A small masked image model, trained from scratch: 42238 training examples.
Rows from expert 2 of block 3 of the encoder, named by matrix and row number. Rows with one number belong to one neuron. Each number is 500 + 50 x the weight over its row's rms, rounded and kept within 0 to 999. All counts start at 0. Numbers have three digits each. After the name is the row's rms in percent of the matrix's.
# up: expert up (encoder.blocks.3.mlp.up, 4x256x128), inputs 64-127
# down: expert down (encoder.blocks.3.mlp.down, 4x128x256, transposed), outputs 64-127
up.45 087:444507482553485464547567587447555501545571597527516510492544475522483505447431576508519506463573447556546499519527492493370553574476460481418575532538467568610527490487490454519475585438421458
down.45 081:564465497516462396499423397446452492541447473500428509443524604459462434536516527484535458458493486500487435571550524586562378493470541447564470489458464442435486528463495510526507544592585582
up.46 099:500427302496422512461510457529483466428492496502491544528472539572560439511423511472390580390511445477439442502478546476479496474531581520493551453557589582484412538444456462507572459582482532
down.46 098:454414636456499509461437515488480412548537504520510513497571434410440503581551524547552465559470573426479556516564498539459502478518494544466445610450391507534532468524522487423520516530512522
up.47 081:489527397488511511561466530530509445527479532502469569534527525493572511454402521482497452521451473381433547534321508509442415529442448463499511578573511493454555495585526583490561444431467513
down.47 075:500471621552573411518477417496425587453524468376458478515490425502448432467547465512564509550498529501640488539559552501566551506526595556503541488522525501463543471469463429559450487530485582
up.48 107:496516478472489514449490545483513516505520501549491568515582473551526512477464531512515563414476463542546430472407540446548520493477424495354507429440525472538461556452531496612465514443494450
down.48 106:447562368447476430514435502416492544551517470487583457492525510498532496546468432462516561510521519451492571464471496457490469454534482445528451428491520505415459533557492456516545500527505462
up.49 098:477494466593526514494531513490624424454345404489490472547443403390542485532535419413561472473538502577480560414508463552476573494507513528445534475471497534484540490634504571476502485477571518
down.49 092:517536525513515410498468418480577434502570399547506492520441490471529468472490527546476536553566487515479535515590510628439490528512489453556555522469439462462435507509464492438561491400438499
up.50 099:528503449433527579499513453574607532490471419520463462492472406462480508462492580585445481543550476528527445506527545504478498586437519443419460421531488531454564550543490512573549531533547450
down.50 096:498576549541491440445456513468519506605534592523498523569519564497454482439581448474654474354528493505449490450491487524554525501519513550552530512481482431441404549450487413472556485524481474
up.51 083:487462391493478531506554468481565469434585452547525465444510490599562529429550545546545539539518492484472456521452495418419439380586469545458514549452547511491485565534426475524449452509518484
down.51 081:458537471514513381476492506557511539616528505435484487502426540471488433473528497471446459487530490581586464555504529513520456530413566471492452372511455461542616471359481490506503565456557522
up.52 075:534504583530521509551568553538494433515477430429555426575576533510538467560513519559436466492505470529611431591441527531534473488514434488553452458453478583408452499482539507496437559568423473
down.52 079:482550490503487591538523461575516528440583562536515489468466517470427524427501458505469607468626634441468512514598420397586518498442476526438544550526477462519543480549489518552494424437501542
up.53 105:588509545425539643526460472527486474516507482501502615534534533527506607512561498630515446475438530541419481480571456584472486506551500497492468465454474420410588569589523409499511441580439520
down.53 101:429520430510495415437514516555592527533515579513470399419527465508495465532462467464496563434512542527490528474464488497521484473373482543540575588477524544558418463517506603566501550474461470
up.54 164:542397473504465464527477508459520500480478409480586437597481519479564554580467503467436531490531584398509597531485465515494486461532446467514562444416426565509473431474501573478519501459503608
down.54 160:534419398519501532429435522462562511528527505629512489504475541456505484563487495483516535442462528434457523530562543463567540455500439532502526456549435529538545433386484515544406531485498524
up.55 172:550412528542479566479546533510529383486525527569511563524522573475401522524527490443461526524474511463499428396573556477572515487488437578438490558441554567526531464526510509423426542491604502
down.55 164:476506586500457548573527530503539517526387583490443527593449544429528520469485485402418560513499507549590432393416489571517573614481553576460432472574530502533482521555588449488441522516493526
up.56 091:402577459573548446516434572558436592493573478466425496559482501534511470405468505451538518587559540500538520449562502501503507483568456507555426477409501586531447478492479484443449478512594554
down.56 104:524470488509488465490527525455555477597461520475522559434547434516612528576514455404444481486470462495502485517445432558493468489499430464543517490523530407396510547433482571544550452463441471
up.57 092:472448440551482477493405535354515469518498398466540503443512577442550495483574545533479480516556393533471493512496462504449443470497502612457442515533472498576430523408423499496531429526453505
down.57 090:464489475535529478499575411496596519465489484459468588549508555479467396556505434477466518553461497395524568472573506495566553511457442471506514441475512531507562442537500572500536574499488577
up.58 114:514529456585470437571490518571495408452495502465485511466529491503524424464512483466483443570494434520432414614471519630498536490452480554478452534482510478495500475510408556485541415553466572
down.58 112:493523549447578471502607557426551517507509487538482610509487491488454562498429534502434495534501635414491493491464520507550497538500467385434496467608506466484396454468490513533515458475539455
up.59 089:426539568513468441456494522464497453470476453506540466476619570549586519595444470577421516527480427438418363494492442436447509387508467576438549527620427455553601485517519530436550406511504510
down.59 089:516551494432467498433487457498607417531606458511527487594467501529409468447437537451524525469582572556564530544581547461490436489453483537513510617500526612399492497467501532465550439513575454
up.60 082:541470566487500428469491582547499494450557495380472487469479458481500428530396449529478571560538484440513491536466494460404489492537587537491537540500535481499448299496385530556583453525503447
down.60 079:429469422453511529422515578521431393558419609470559553526537558467464530487435506486510425504468476432463540546546431545495487485495463462461418521556472586537560585442600546512487471470514597
up.61 112:536414442490444542525531491496497649581508530543487475434521414589385425442452457483529471504457412433453415470470555521444512596470478535492499528588533500474565524444517394452506457513447465
down.61 112:544496424531429490503484504517469540517524442498429467595544532510543529574541510564469502471418541507483538457590416458535505429539512555477493444433461567460421545534462610518478445394496517
up.62 109:466530436514538514407535453547534514427453468485573550473448514552442479442519418541484524580500556479493486476473477410491401487497519513532471656602474513499550547498356454573546486513501466
down.62 105:481464487527442487546496552500476531659514394555478403497595458530473424521520473489634554396632482475492523527477459470428582585550505470527487478433452490526511543470610492461463549519542420
up.63 084:496510580497563529493537528536613483444495464533496524422443490502516595509534444576560497434452448485535526495503491512596546437504379481593539420513566479476473490562466485538592473509474513
down.63 094:453468469549572506454563486481505444509571431615468444577589527510501485467490592439408494603537557455458499513619499448494466503520441513577524561441533508518492610487461513457499444476556508
up.64 096:433429440427654506451524506458501539485484576431575480497463520566459445446491458490484506463429451463469463507467516521571434525493517538557427523546588453530568488458367513475485472529476456
down.64 089:541592556540474506500548516468454501460526466572382517472508519460577476571479509563515389558571672432501522475448536494489470486554493486487390501542455522459506490556587528503571530512568466
up.65 094:527496556546483523522493467514525471511599575414450523516507468501510540471500442451494511485534496476616475478501488591534562589514517439562505450507620525519523526518464387457544503472506481
down.65 099:548433373439457437484515499486421533543460490599504446403569558494503500486415558505565476500552560484516559470424447551556417537461458550469486541491496465436517415492483612457477452600510493
up.66 104:472423453473551453520483523514508537426554455468510551398551549487430581441448557479406460579522520415440440495450394565523583503418448463588418460450520554454497539531576601530496475433483481
down.66 106:446450582477468455460522525594509477422402551477438494439564466546533448495515488535512420540529467430566497560530429499481570434531469524572544555539533518490485521576481574507408443485503518
up.67 103:462435541468435519477497500428474533479533607455570490494351521523418458491514469459406556504504473511520448500630421486513487633486518516550553472491581513526539518598459600500589512555464533
down.67 094:427519356409574550460604539540571491532492461461467398557589550452487498564506509589631488501517558417467512488386427528461480407547494479539450582525526460445497506432525496591553530519546440
up.68 096:390472507487460496507595490550479458531540441464388459474497502598516478551512534508472438482584460440518491540491523546489540473551547510635431500536478477543511554435498532487543536535499532
down.68 096:543487533523467537540469567479618481524525570449531553502595567402500473509525469422428528505491565449448515476459436539538514584470546437505501489483520504497523417512474504500466519515467375
up.69 119:519473426540580539556513542455492463563556496540381407540525484451543405539493443497425528519537504426466487442426471446613555514495500490562512540508501375489471629489584472474531495426512401
down.69 108:475518471455458504476586484534445435487361448456565465610443552476440504474515482567505468438475473543564494521444481589515574485522514474404495426409545605460491424477448539575531548346502509
up.70 098:509470496451459515493491426582522572483580449504495474552480458430510555492405441486408486445471567392547452526451449500474522491478526459569527549545559485478546462448549498514410523594494454
down.70 098:436534596517486474546508468489419562492429586454432524570496496513501414517554492586518500459539521551507491547551498364577454575507468600494474421454451490516468495477441526417448546530482514
up.71 086:508561458454486434500345523462500605509521517526467481538560450585523507374558609479482570427538524539529461525526592543475525412514517484547459528436486544451465541547472435486440482399443491
down.71 093:521442422480529507568602506500551497527471446474420566371444492467548501553500456495555494524543496529411512388522485456487464508500437566505583561576499446468498535516610432462453470567511435
up.72 096:438463617465451437409558512562528435531447514477556500659485589521535471532561559462524486475528577472419514473449484475529507494495538511479505455482541444508478512517450472540508528587523544
down.72 095:612512440496491587510392559510574544495570499511449478436594491521534455544503480522557522496501479431506577429508558461486528487490425557575537468424463513392480597445513495521500478479480465
up.73 102:470455450490429534499449433477518520514475475549487476461642516455477462468439538422510475493625429562507505475570514554507575493530403553570529482485502478551434547416528416544508465475516421
down.73 103:454503534512503480524453437476472524575629465478539489471509475513489447548557538453486491488508433434464628392529481394475525457532522500549512557447475430414539513525486471431459543485487542
up.74 113:517463482444453438541490548526467452559565484411496533445513501506564501466481525506476395563548552589464453497458391516477576471533475493571459519475506494504473468505543531542448470480527472
down.74 130:516455527423453512485590531517569545547467507580493537497489530468548460407490537549494390473481579512573432423528482444509527484509541550525512493505532588498549454500525634532526402443456506
up.75 082:551543503452519619521570513596428487472497516540472508508481523454499504439469575517509532470505533414488498553547504412582498573528437557431524530399504533461554598503501500565504532484477613
down.75 091:457561544517479530541537490397421456481495399469507484472550511587456525550514502482463532441452481490526521563471547556445499537465514454490504466440530434579581493561446495440370565492503522
up.76 088:541498467551537465449431500511527465458470518527539470486503501554527412532441476469501536537516613526380413526438457525520553514464510582470449493568466559451607465490504565466482495485580534
down.76 089:433547502431438501458573524481489504467501529471498503508434454534518517548564596582554458471523488587584552561469549449564569585477500416593519575503469521463509426481526472561478490473453409
up.77 105:491555491513537557486570465556489538560472500457509542427510515514495545456467502523596469577404464581472450530452507420496433477492425429566474532500553510461446556502580557472498477494497556
down.77 105:479596439529527477546404532419526442500365541497526577508554486491527464463487415487517555514530422502536500456425505429483523534493581408504502440418550447474615585530611391503537570493518434
up.78 171:488411490449460489512521527511549520465420517508488440625457485462541507474516444521494534460479417501505487534368450437538450430524473475402567425543535468445499560459384604559382551451493546
down.78 161:443454541477415546498528398600518456531392535529537534500509514549487447428551469584501414537494460449546503479433445535537528450487562496448475544495574544506582581582605407477465527521411485
up.79 100:502477495482494456494507517525521485482524436441419500469524542415507478534535459452531521415528491513462466520437513522512552406561535496435513633566479534543449395456430511455485439520467558
down.79 093:489523551503507479398455539532465527498504519450481578576443404557544468455552462503501467516542473407509536529621520466500459524419507465546484474462479520460482481560516376506462533489534521
up.80 091:470487554511404448548523491512480481441516556471552419533437440469462447504529478521529404514476393480460527580416474569477464557441450467474473452567516425478566444518512483497447499464440576
down.80 090:454511412479530566377546505415473553553504467579499603364587464472488517429552516506530510396480536449487441436477473500448522429486498531562601530517557523537515533469454549586540523567485421
up.81 070:425494509600418451468459515625588433519480502506479412522576544423500554504500467583463497402454456462517611593529564591566460487492583453489524573444492462506499481401466522537521488457498482
down.81 074:555476584414527534553574511462472512488438569518545522477336462490492412498497558443500563525565557495508340484476458476432517455507445607612571492579452567489493525487441538439535573519561553
up.82 085:488468513540491546489537521586508503463542509539418579515561537501421474514492439491593521440425495524460480357560515512569483466516490503577565523540607500491591584474541364490456470498455451
down.82 084:506509529534438509519342530470566525505477386487512492465493413391471527536474587461423492559512439474511527572448488512381491519541517472468462408523498499428457463530483647543475634464600503
up.83 102:494528473446550399462502587541506530498535592527514597491444556444505453509459491455517557561565584502555427533445506458522573523559434458473561539534449481501510476456507539540602471466482485
down.83 093:503480474554459462494479457499497493556495511503536417562546524559463509474443515590441453493471457463379566490587503525449470478502511469531486501566508444542430470481546413546494518515603556
up.84 093:491550533417490572512528451445433522512564572431504470491542466508494564534605475527502494528511499554559515487630465509463550472456517472566545562518380603525522408477572498417505487550515521
down.84 087:483451378543423526439555477455591480542583491560527485497545523523472499470472528465568521518499500490390493578498405562510481464480486482563458592601550533448552568515537495556477556475535426
up.85 120:512508491417418560496584438493492461520428546469591538501481492427471562494459505429531465596557516467481527502454484502462493422528425438487558531490581511469549532467602470537489543453468461
down.85 122:445491547553484452534490512562569484577508583478447440537528432542490366641514414490488473385531471551551497552381522508499590540467484530485516455618493525441549516424424459482494479576376470
up.86 140:440534472566492507441473478479495449591511518562540570414461526478501555525541534415534494573501503610540487419519503450528420527476476554452439638453517524517531452595570463452545527456466478
down.86 144:476514490487525557447487518534515595467556521538422508511494474483576481479467474555413542512467462524551450337484540512470571524532451497516505411558552497522487606542535474484478542506428538
up.87 122:528513581451570512469454570540564410464502521553607537453639540431536487517554494434551444513472474539522535499508512549528543501443503519557511500374451617527437456488558458552505459567512554
down.87 135:571380469592438512540502505585504480447517595494448543454455451527507468496540468466458532525464601447475465509561487472521474530438484562495530527473463486552465410511468521428459438506439484
up.88 085:480473549537555468461507510496497435547479529567533516558473563470412487480578517453420509464449492463513602458588408458360500459514532539471458531552493536592560520527435549439498609450496559
down.88 088:590496588506417520551454491584487497503536465482519410498549484445517461444521435459626546492465415499482476443364619490558540565437542419625530475477456547511464424437586515525435500522478491
up.89 143:471423471544500583492600528547492499503449437488443415536479475519476470526532541567506423489506488452464487574600539413525542522488517453483578534546583540495579520500511565459506531514480566
down.89 153:464514380583457525534591438511483530509471450449497485480513522532487419537548495540498554436512450480585494558432470419499548555493529480534558426456476470473584443574447478503521580465507472
up.90 112:518475506514534535537489545510461512433455466535446532429583508497547518512543532605454481571464501575466549440460435533540452545453446567500542525456604454410408552540480632510516520379560598
down.90 106:551539548477377511475481432424512488522510512498596560497543495517556466537564518490456488534478529462471524435610564504467505543625469428537581476437537573446428506599424444513500544578503453
up.91 087:549561496491476440512465453517421547521386497423581485529449506405516563530529511465471501502469510456521503410372547545475469444491486575487554452372435478410535499524559505492463530481456465
down.91 090:531356405503549546451552500392581478473553489529515541531470499480498518555553547568600502505476501512519507542556453457549561510547509617436480524525555484451490527524459441506539458485413554
up.92 081:453525493481577491540492441496578540520493476493522385429394566549555452527535429468466468550525523498534484420602528587476451476455443476521475451505491534481508557523487418525581542500519512
down.92 089:422533476505494433555447559563519484579484530394553443540487476389506501518556476475502423459499525547515614447390416429532500533555521547527417510421537496553449464454453510569534448509522522
up.93 113:536417552491418438487462487502489553484452539529535494498517550517452513450503485496486547564512515428451621483485463487484482424431404556551583371559586504497501556566525530490487521503501495
down.93 114:537566481531516529479495542531525531447564488491528467469500543510425443532509444538552518479468599601424455390467562525561469466466489656544485538459445455496513504546563463547585452605434477
up.94 101:499448489448456384529468564372373483483522567462561537387542443554390591487478536402619557446575453560509472522514457512397441507546514484477500469484569444482475468476508486572553503527487510
down.94 092:469557488580576503432529518497627475544444522475428503507526548475547405641517554495404360632470457427454451538568525613486523456433503543461477504513392545561521475470473567475445529550534396
up.95 089:540499462483413493525499433523571486501530520455413491631393453517554477435563480496424474432441455633439529402455553506596555522473531480485543504509433390603487605548551600515509520410489498
down.95 087:513395539604423517511481415520500476502519534521531510390498412562542485469563537461499525536501489445610474524429545510441468599556558453493504462465545536451511474486474450545557452508483506
up.96 100:470552505491441580414467600497535519474439518528523458512530432469518522546522482549593525483499542502503481531422466446575485564491547479513563415395482467562486472466459456538438514471456494
down.96 099:450499405461570559472472496400524551453496396504498517534532547560470471497451534494456518554481515494592571526562541522502484454542418449463490484609539506456422490465501544534509450563517414
up.97 079:609427465555496467490424489492584574489548549500449495460527495559454452552440458542498551460534489421443459414524480554447531485467415536541505449516495477509512501532487423477502447480494497
down.97 080:445522500552519524489469562445506372533525485505485566561536504459485490515554575494512543446480503476570536480527605376563507504470586407469448561444523565454501486581569618627487604509419524
up.98 129:440496490464525568545444510453491476505385567498508461443576532542578550417613517522470349556508510559450538598470627526461437473521474502579449406532542545516543528557417457473500473559475501
down.98 126:516547493511542446486525449490411479419497508459482498420438558494548539489420576445430535519466576548554470486421419520520533541478530446542521587417502441517515429486572495482513500478464516
up.99 099:409515507583527434487501439531537514461483473501518465467424412565492458484480519468405522503441451506491430536517434507456483519514522508444576450527540580550502499588505526443508418388369588
down.99 093:444463480438453571519542501494595460537543452496455425538540574502404543496496469512538528544581437512460514510512568553498440448486436525504545561526525418423532449444506534541538544511533449
up.100 130:485450569531533548456469470480438532500498426489612474480545566444500396505492461414542454510586532451525514508590471518454520497483585391496442546442488463558499430492583587522519480614385523
down.100 123:444462395519449426472471443511631491507563423468495515496490570548588468497525511463488591556574548517464544522456430502561526571401476548490540562443477479551511483391520626502613461449556474
up.101 073:462559527509493479552565456583459561522509465559476489547505520441522427540538564429484470544588539414530502483412573527536464498506436518475451532526413433478542569491562631444510508476521476
down.101 083:522500495533427517497464524430445418491530549494492560509477457577528556335424450516553499478465438560456466528610493554490508543513546450499434408490525460440485450532472447544486546525526505
up.102 091:428593477528502523425511551524527477488456469427481463580527588487499469518565528472500531496490447507536519519579493582525476498484491499549455519488472472490409537498497557570526442473549489
down.102 087:478458549366503536519473513422462538530466528592403583534500365583522473546417477567523489488499489492540554467494459511539454496519532431417486454485433521495562529451446494458505513446528591
up.103 099:556508466545525478538461512498389470524535459551516473535503455526498469521475532505422558556548454473528521501524520482407471577527547501561506543450507494467534455561558443544518440471518379
down.103 114:518497588487524443532549418559577509478560517416527520508455506547587474474509567481546564535407464513486520483407518414544558505468476370519556490493519477493523447536493531495502500571494548
up.104 088:470423481462498468447509577545430458506534464561538542500570590447549473465538442436548487483500504393429480409482569574474428518536518549522509500546480500534380531466511461396507477469422446
down.104 086:527543537501562526567552493434451519520423504465461544513517417498459484521546538515409529511527459591525466621595521536499495430472476521525563497444494577494525611527507557502490570478552587
up.105 086:507564545570401502479512547497402459437602561532457530524494445531470590544394553587508397521563441483427485458578428529522540500512493594439587550550511493592511469549541472509495540497410586
down.105 076:502523511458572437420460480609535503507507478461513505611553520496453370536471405426486579527509517484501527585530537466465456472412575455510438536525530533444535533446469478477469402506540478
up.106 095:420419503575494532484590570430460569532490548602489482525514495562561442560483536555445560425528489537459467472523490603438531488449476421558537443496591509517520514503507543393504484521466524
down.106 097:475555510408500537491467474512561448589509443501597482478518537421485563434571575464496556499455520521517437514485561359514461514448488518540502492465422451365512463505567460577563487523555440
up.107 128:535444543428484519528534541468449407454471497533503525571519509429545632597550542561521505523432517484531563500531456528598472487556464480541591465469507586463496486527537497422370564470587529
down.107 118:431534379510548480470448499492553548573512548555470419487387500511501462454404544572525491462515543428516508560442507458487504431468503568513435492507513431507432459459479530501490486525319475
up.108 113:524472404504548475534480590471478505432561492457541443420445494397492526503470497484448534535518466527532504484652475511553540450516411489492480439495547516544490482539471481517493534477602516
down.108 117:535438478535467563556444437477574486496521542479541538430542518623469573556528516487520502533510571552463589549419507563502437508492553488400523555552485514415491464436459465495585449541553547
up.109 083:448502616431420507461460546350495590472500530547533520494480558445498529492519466518464418411430530478436511459514512537557492526503592469468433492490486555445475477504430536441442567510570556
down.109 077:461527498557529560530540535568531417573507559547433496555520335546535425584570502478474496523477489534473495564542437479493502525510465533540446508467622483541597479450488461515634425512489425
up.110 102:524538537424517478381453518445567497581502449533563498506503480542432361539510504455419552559527468389533448559401519474434543513472575516439492498548537553503410442555608571574518573546478486
down.110 096:487472476486440554547469487493475554524584530465548457539546624472490527423496486505550464474429472497423534528577619528490425439469548405458463542496512500481577509385476486491434484450488517
up.111 092:521502449476456544460466526624506505516550469483497542548460521444508551491464487514461511492463544540410476407494446517529528468508472495504510424574555505494449480567468499548485461506556523
down.111 092:546547524542532493462449531434471514517438443447442561460434487540521488491490565434531486517516523498626530483592493588491458468435479466492479505520496569497594491522562479491539498449498600
up.112 089:457502530422501525496513460528525505550392536433528531502509495586490573455548549494570498455498391496438528481516486463407492418451429508453501505452434430503540500519557591502454534565391486
down.112 091:497455508432547500535580510405505472543486558442516515533487489473553507490479509553453490512408536548520460472460467522474506504522548489497518484458523564479444550615536469434457521471429441
up.113 089:565437576495470455528453467596567456434500543389506516566466457436498498436499571556436423495508463487638552517412564518554526552496463453502581454472601570419612580507481504549448512494588466
down.113 085:518517489434549432454534471507561441412524575559510503457483495581558530510502525534582547554519599503481491551495491521513497478617505550510469547520416433476454457579405485479563456606469540
up.114 093:504479462607478455469560502385551537513512460416491577469544428463564553513613472573544557508455490387448565549504473389515526522497514517491490544542594446556404549498497516486465470447520522
down.114 090:520488540533485547525496525556501459472408495588470448540486470538455561438511581446432492499527459538578533451515499544507554525530495442482465463471483605467525481493408541416522448486405465
up.115 091:460610531502505479459583496569411375521441448520455489480461522500589499407612493492429531496483446441534445469434536580589523452489542506551489459508511461449466509523481458445593500478505517
down.115 082:443556538478576555476467571555561466458553625482579474470502369514444543533474498556519570466550540524458447564614527502434409489439393477514470516543526461496491498421473405501505475561497478
up.116 080:554525445506473548515462464608478524451505518546495591461502508539461501556528315534516636465454477529499468466540543418515503520480565536522408497462508587455486537514521427540478452507550544
down.116 084:485461470528526473550399597515516458620487464546497498442506500533492559557468578517447492492481604551468462534564474560487567490391487459519465521483469432476484512544510621531449494469511592
up.117 092:567458418509477466472526533504557543578555451557524493548505450442440449526478471376529558598543498520528452510528527521521493540515529545482445505353547572533497489551450456567480514535379450
down.117 100:487523477506415498563494533476434450416570472565537550445471534519576463517457527461465500582593511541580444577600534532484384520541538594539452520518434481508494422431586499521570471438525491
up.118 095:572549466417604500505555475519487523424522435508560495576476427491579537530583427571568558482476499491468498516594492411519476487526430476461542426474499454390452499455462497544497530475516516
down.118 093:406467461515469505551385632422533560525485549509472480453459549566535490459448540518469510536565512514530507435526421592520433482486503456485524614503516482572517508591521470484467447519472470
up.119 125:498563465480484522550472404429525529541490471473449440414482527519496491506538547510491448385524466521500488506550550420473460504522480609461489434566491519411476500422422562480610430547473558
down.119 123:448510520545474479472559531571517514473447590498513482493459465463486458548444491574449429455558524522482423578384535545513421488471390515530581523585492398486614516451486544541476486508524485
up.120 098:505525549445450488483487474414510503494483461512389485507537455470531478427488619514525522360518531522460527497444553530557584439539452454475484479510598489464482520498508604499490468524520402
down.120 098:533555507497473512510514522528484453508407521523444571572484510559610431557514424527504517455544437586533451447508503495536472538512487505559484512462396551433460474514610467501536516569475606
up.121 086:513491501509428534441515499578564493640533531602535569513575589395519487513561416567454521520577537451530396517533445496545581523497423505516559432435502480566486477445552552411527568471526573
down.121 090:481457543484535427540477605483437569431483551470475386585485394547496565517473510445415573468474573570512591455527505474503539536524507507550517538435635489443507521514591458602495452545547542
up.122 088:491434569555497467517445521512592427484411476523393578438466468471550506570577439465502541480483518482435557485429443513540511573478485458461590528501485461490489503549408487491558541481569608
down.122 087:506500386476536448437602489595482472507555460513566462496479524492442516502481511511466482488494492525569474541441541504488565473472469426520587480552522527422397462482482501484498565546517546
up.123 072:516488405464445516536596511379437474504450454407436491452431496603506584503527461544523508505392508601502494368453522505568559451467505512640430452472521562494526493510537488467466463522492484
down.123 074:512588554526513443498530460554474473502528534485487557516518531476502351435498595485486508356498562422580541492453479506457478493479521426485533557592509502509554496511571411545538447561503426
up.124 096:417568574498467512554495462514421471439426535535538513529499520446473502386494434378488448474471554507472414506587431506522464490512490493566532448496512515523496467495506492496449441518503533
down.124 101:529394551526463516532555490503588522489565449437459436505611441524507486541511502501519491486497496460442528558454462533505448506507445450511484581478651478524533461561443383484501529522495459
up.125 109:507519445497537493489441572540543477582486566522561524457510540454480549603564524506577545438457546524474477430503514471466458456435487486477445537513518619569420445531522460546578438562539588
down.125 110:464471531568444476520520602557507494512414506593477569526513470433480509423610501526393496572455495485434470417474460498474584585549615515514559531405548482482554537547561458424450549417497418
up.126 113:398533486547538481566437501480543467492509511443451446466490562538579502544450471518395522546581488511479440532496522476484422450542490504564437559490510384457554454545478540453451519493533522
down.126 102:454525476390405517457486579492480497443545506511493535427450440525412547439473525463589439426473474531535518569481459535424499473499521550497544539534490500552442436403507558586561478555513429
up.127 123:439445480558532531518481531509413487521506418530504490451568588512430453403475464513511526532560503544612503527441545381440463517523445552513532593523511479523486507470607562541509470474501420
down.127 120:420533477462502415587491482420486556503514535460550418545528334490551508622476504409571509457529522472542551484393530439521451463530511448537510487525492487475530419543510496596582486544589446
up.128 084:522554566463404573467456536467518563527402500461499475557406543512487376460549446444617569494498444573503566495467517466516503544409559470553574552449487575535495462466496512540519519573512527
down.128 086:567479509575484474520418508458460558497552533560580534407468539458471549531486504471482459502504481533546455602502486542523382449523514469516459479478566539524446476608448507509520517455535478
up.129 083:472500513453513558526514519467474510448552444489509471525510507464460522425564499493517457484458408486573515516400500511444417461502588507548504439570481415450519529545434420467399541504431473
down.129 086:573517492505477496468575413481465513634548564496489495441505492481479485418479555527397483475590502533460432615533491518444534533537413432439448519586527507522559503484504566475544404542503484
up.130 090:458445501512468559503568469480521485497509432445527414494523413478526553565559466501510577432520467589388577557550473547422452501486476506561501544549494495546386505504444581530455532507510564
down.130 086:562563510540477570488476562529513505529478582494495454591522504470489530571422474458483426518497448387527458451490571485549539424471546528444546414470469598497434430432534492488440478477431552
up.131 097:550506409517550443551534583588425523554498510454523483529524438532487422525553466522566494532517534611467446575405463538596457504481558445564484505485510478508508645509473481484555461460464449
down.131 096:543474529460472494423544459546516429512527407550378470532449463498526536504500556465441501532456460518577538451611599498440505506593562485391544566565487568507484442515503522465466511482469517
up.132 102:551453469491472478499600520485512521524577420437477544476498631442532506469547548490590473463416544487531528413536512461466450490513514514463507513506537525478491479443448544440475469524475542
down.132 099:538499488517530588543498543547583526489507531579496484460495397494512473510482491561422501515518548516490484585463474521563566526498404510461549431564390455438501545465530534474602477424501449
up.133 095:556518467563468506473503594515572533509486453355479520609458438496374493444546509506488533439546433539466400523575468545523516524515532525472543519462459520454446520475475485504541508567455535
down.133 087:478559525415469559546499439580487475469501493489521508617560527531494422509618464404556543500479524386486597463522552474478526449524517477480444451551542553522493522605516507473505470508537468
up.134 108:396495521551540474520547492501434514516496481489467480512500537613513470480519425541401448433530520465506491474484524580432560472555537510507483604527491499501568532432407478543533517424535459
down.134 111:509467496500561513511497564570439457493492477535573530460464426463484507565514449523505541607446553564467398491388494506517513507508424500515501540396553482483392554602583554543649474513584504
up.135 092:519407456428547553481569476437491515486518469592485569481561474462548563488509495516501467559498486537486489554481478534486494490463419452590575436470460520591498468472420534459383391510467487
down.135 086:468475429558515457563476439496515475553490487426485417494480548488508484440470515565446466406472587437562511419490424434545397558491515554387509435475500535413456497591491487537567648464513486
up.136 078:508523517558600489424476542497545508528391376484522535547559495561454414557497396376517465489503427451459504429486457435572534612452467474530569536501437531511429485438460451468517550522516600
down.136 075:486593425470399539514566485464532473489552482530463540505452525482466575489484483543509552561481439487487566554459580531486504416491583480496426460561520454520528432569491587561449520480546420
up.137 096:515540498536431592486569542493564405524457538403410526493511488496488470497470487482479590588575528495414519483411610529530537436431575477523521528513511477469488475575596422463550460415446573
down.137 094:476493531496525398545496441574487513570578557541475473523517542517387464516525494508582470411492446508563484551584559434463491547520503501523522509451393516464471432500422500499486499526504408
up.138 092:557512436485497513574536557455584515529578472549516383505451515499449455526522553596516458344517560516439574463555425450608464523434433489473474492450501539455485496398507474506483524488473570
down.138 100:510499499559553552533485401514515457445476578509549504438451493461510551504437506545532486567485531477560600432507557642472504486570520500555509522483524387545544378577511498481565472497542483
up.139 170:493457456459528509524475535510463467405498503547492551428600494636583569439423527516430488524567497425505490570454535413431548399535418484511544537493531484452439522475485602499407535497482506
down.139 147:562545485438503538579514487429443543404501489476508466418508515447499557520459506508449488515430547537628524481420443525536512467538414535444433477498531496447485488546436531463549506494462510
up.140 093:516581522473465458465453586537505455537396492593513530461467403492528560486510498550529448435465541532415540565533466480464545490451425480419484468506511355532484588592533529518452481428503521
down.140 087:466510533473527477559514518341446541488529499408460570515509517531491547558470491476480572514486501488584505404477462526438486510497534510536604456421518595435506430485464536463563521399477504
up.141 105:523496406512517520498467512560504414460510634505558520498476555472504549473482492530468574572487534535470451463509427469478572539514456579443514587542467543491442478628497531606434447474508450
down.141 112:574474462523561512529558492504461544502488447504498524494511558504487503469451442519379354496472536449511545467598507554477598381524537443517458455502532535541523457524461506408465479506483508
up.142 115:509491532497543540466423526548491466557474568498549483474498545524477556495509487480491607543488491507497482483468434426466573517441600462470575572435435475535510446603537525530485494488488477
down.142 138:527524442466511546496478495377489462541530508466533475460485600476479518426532370548457431578521438500408506449503544611478627475537573480520517519507493539516471441458486473540481559455506429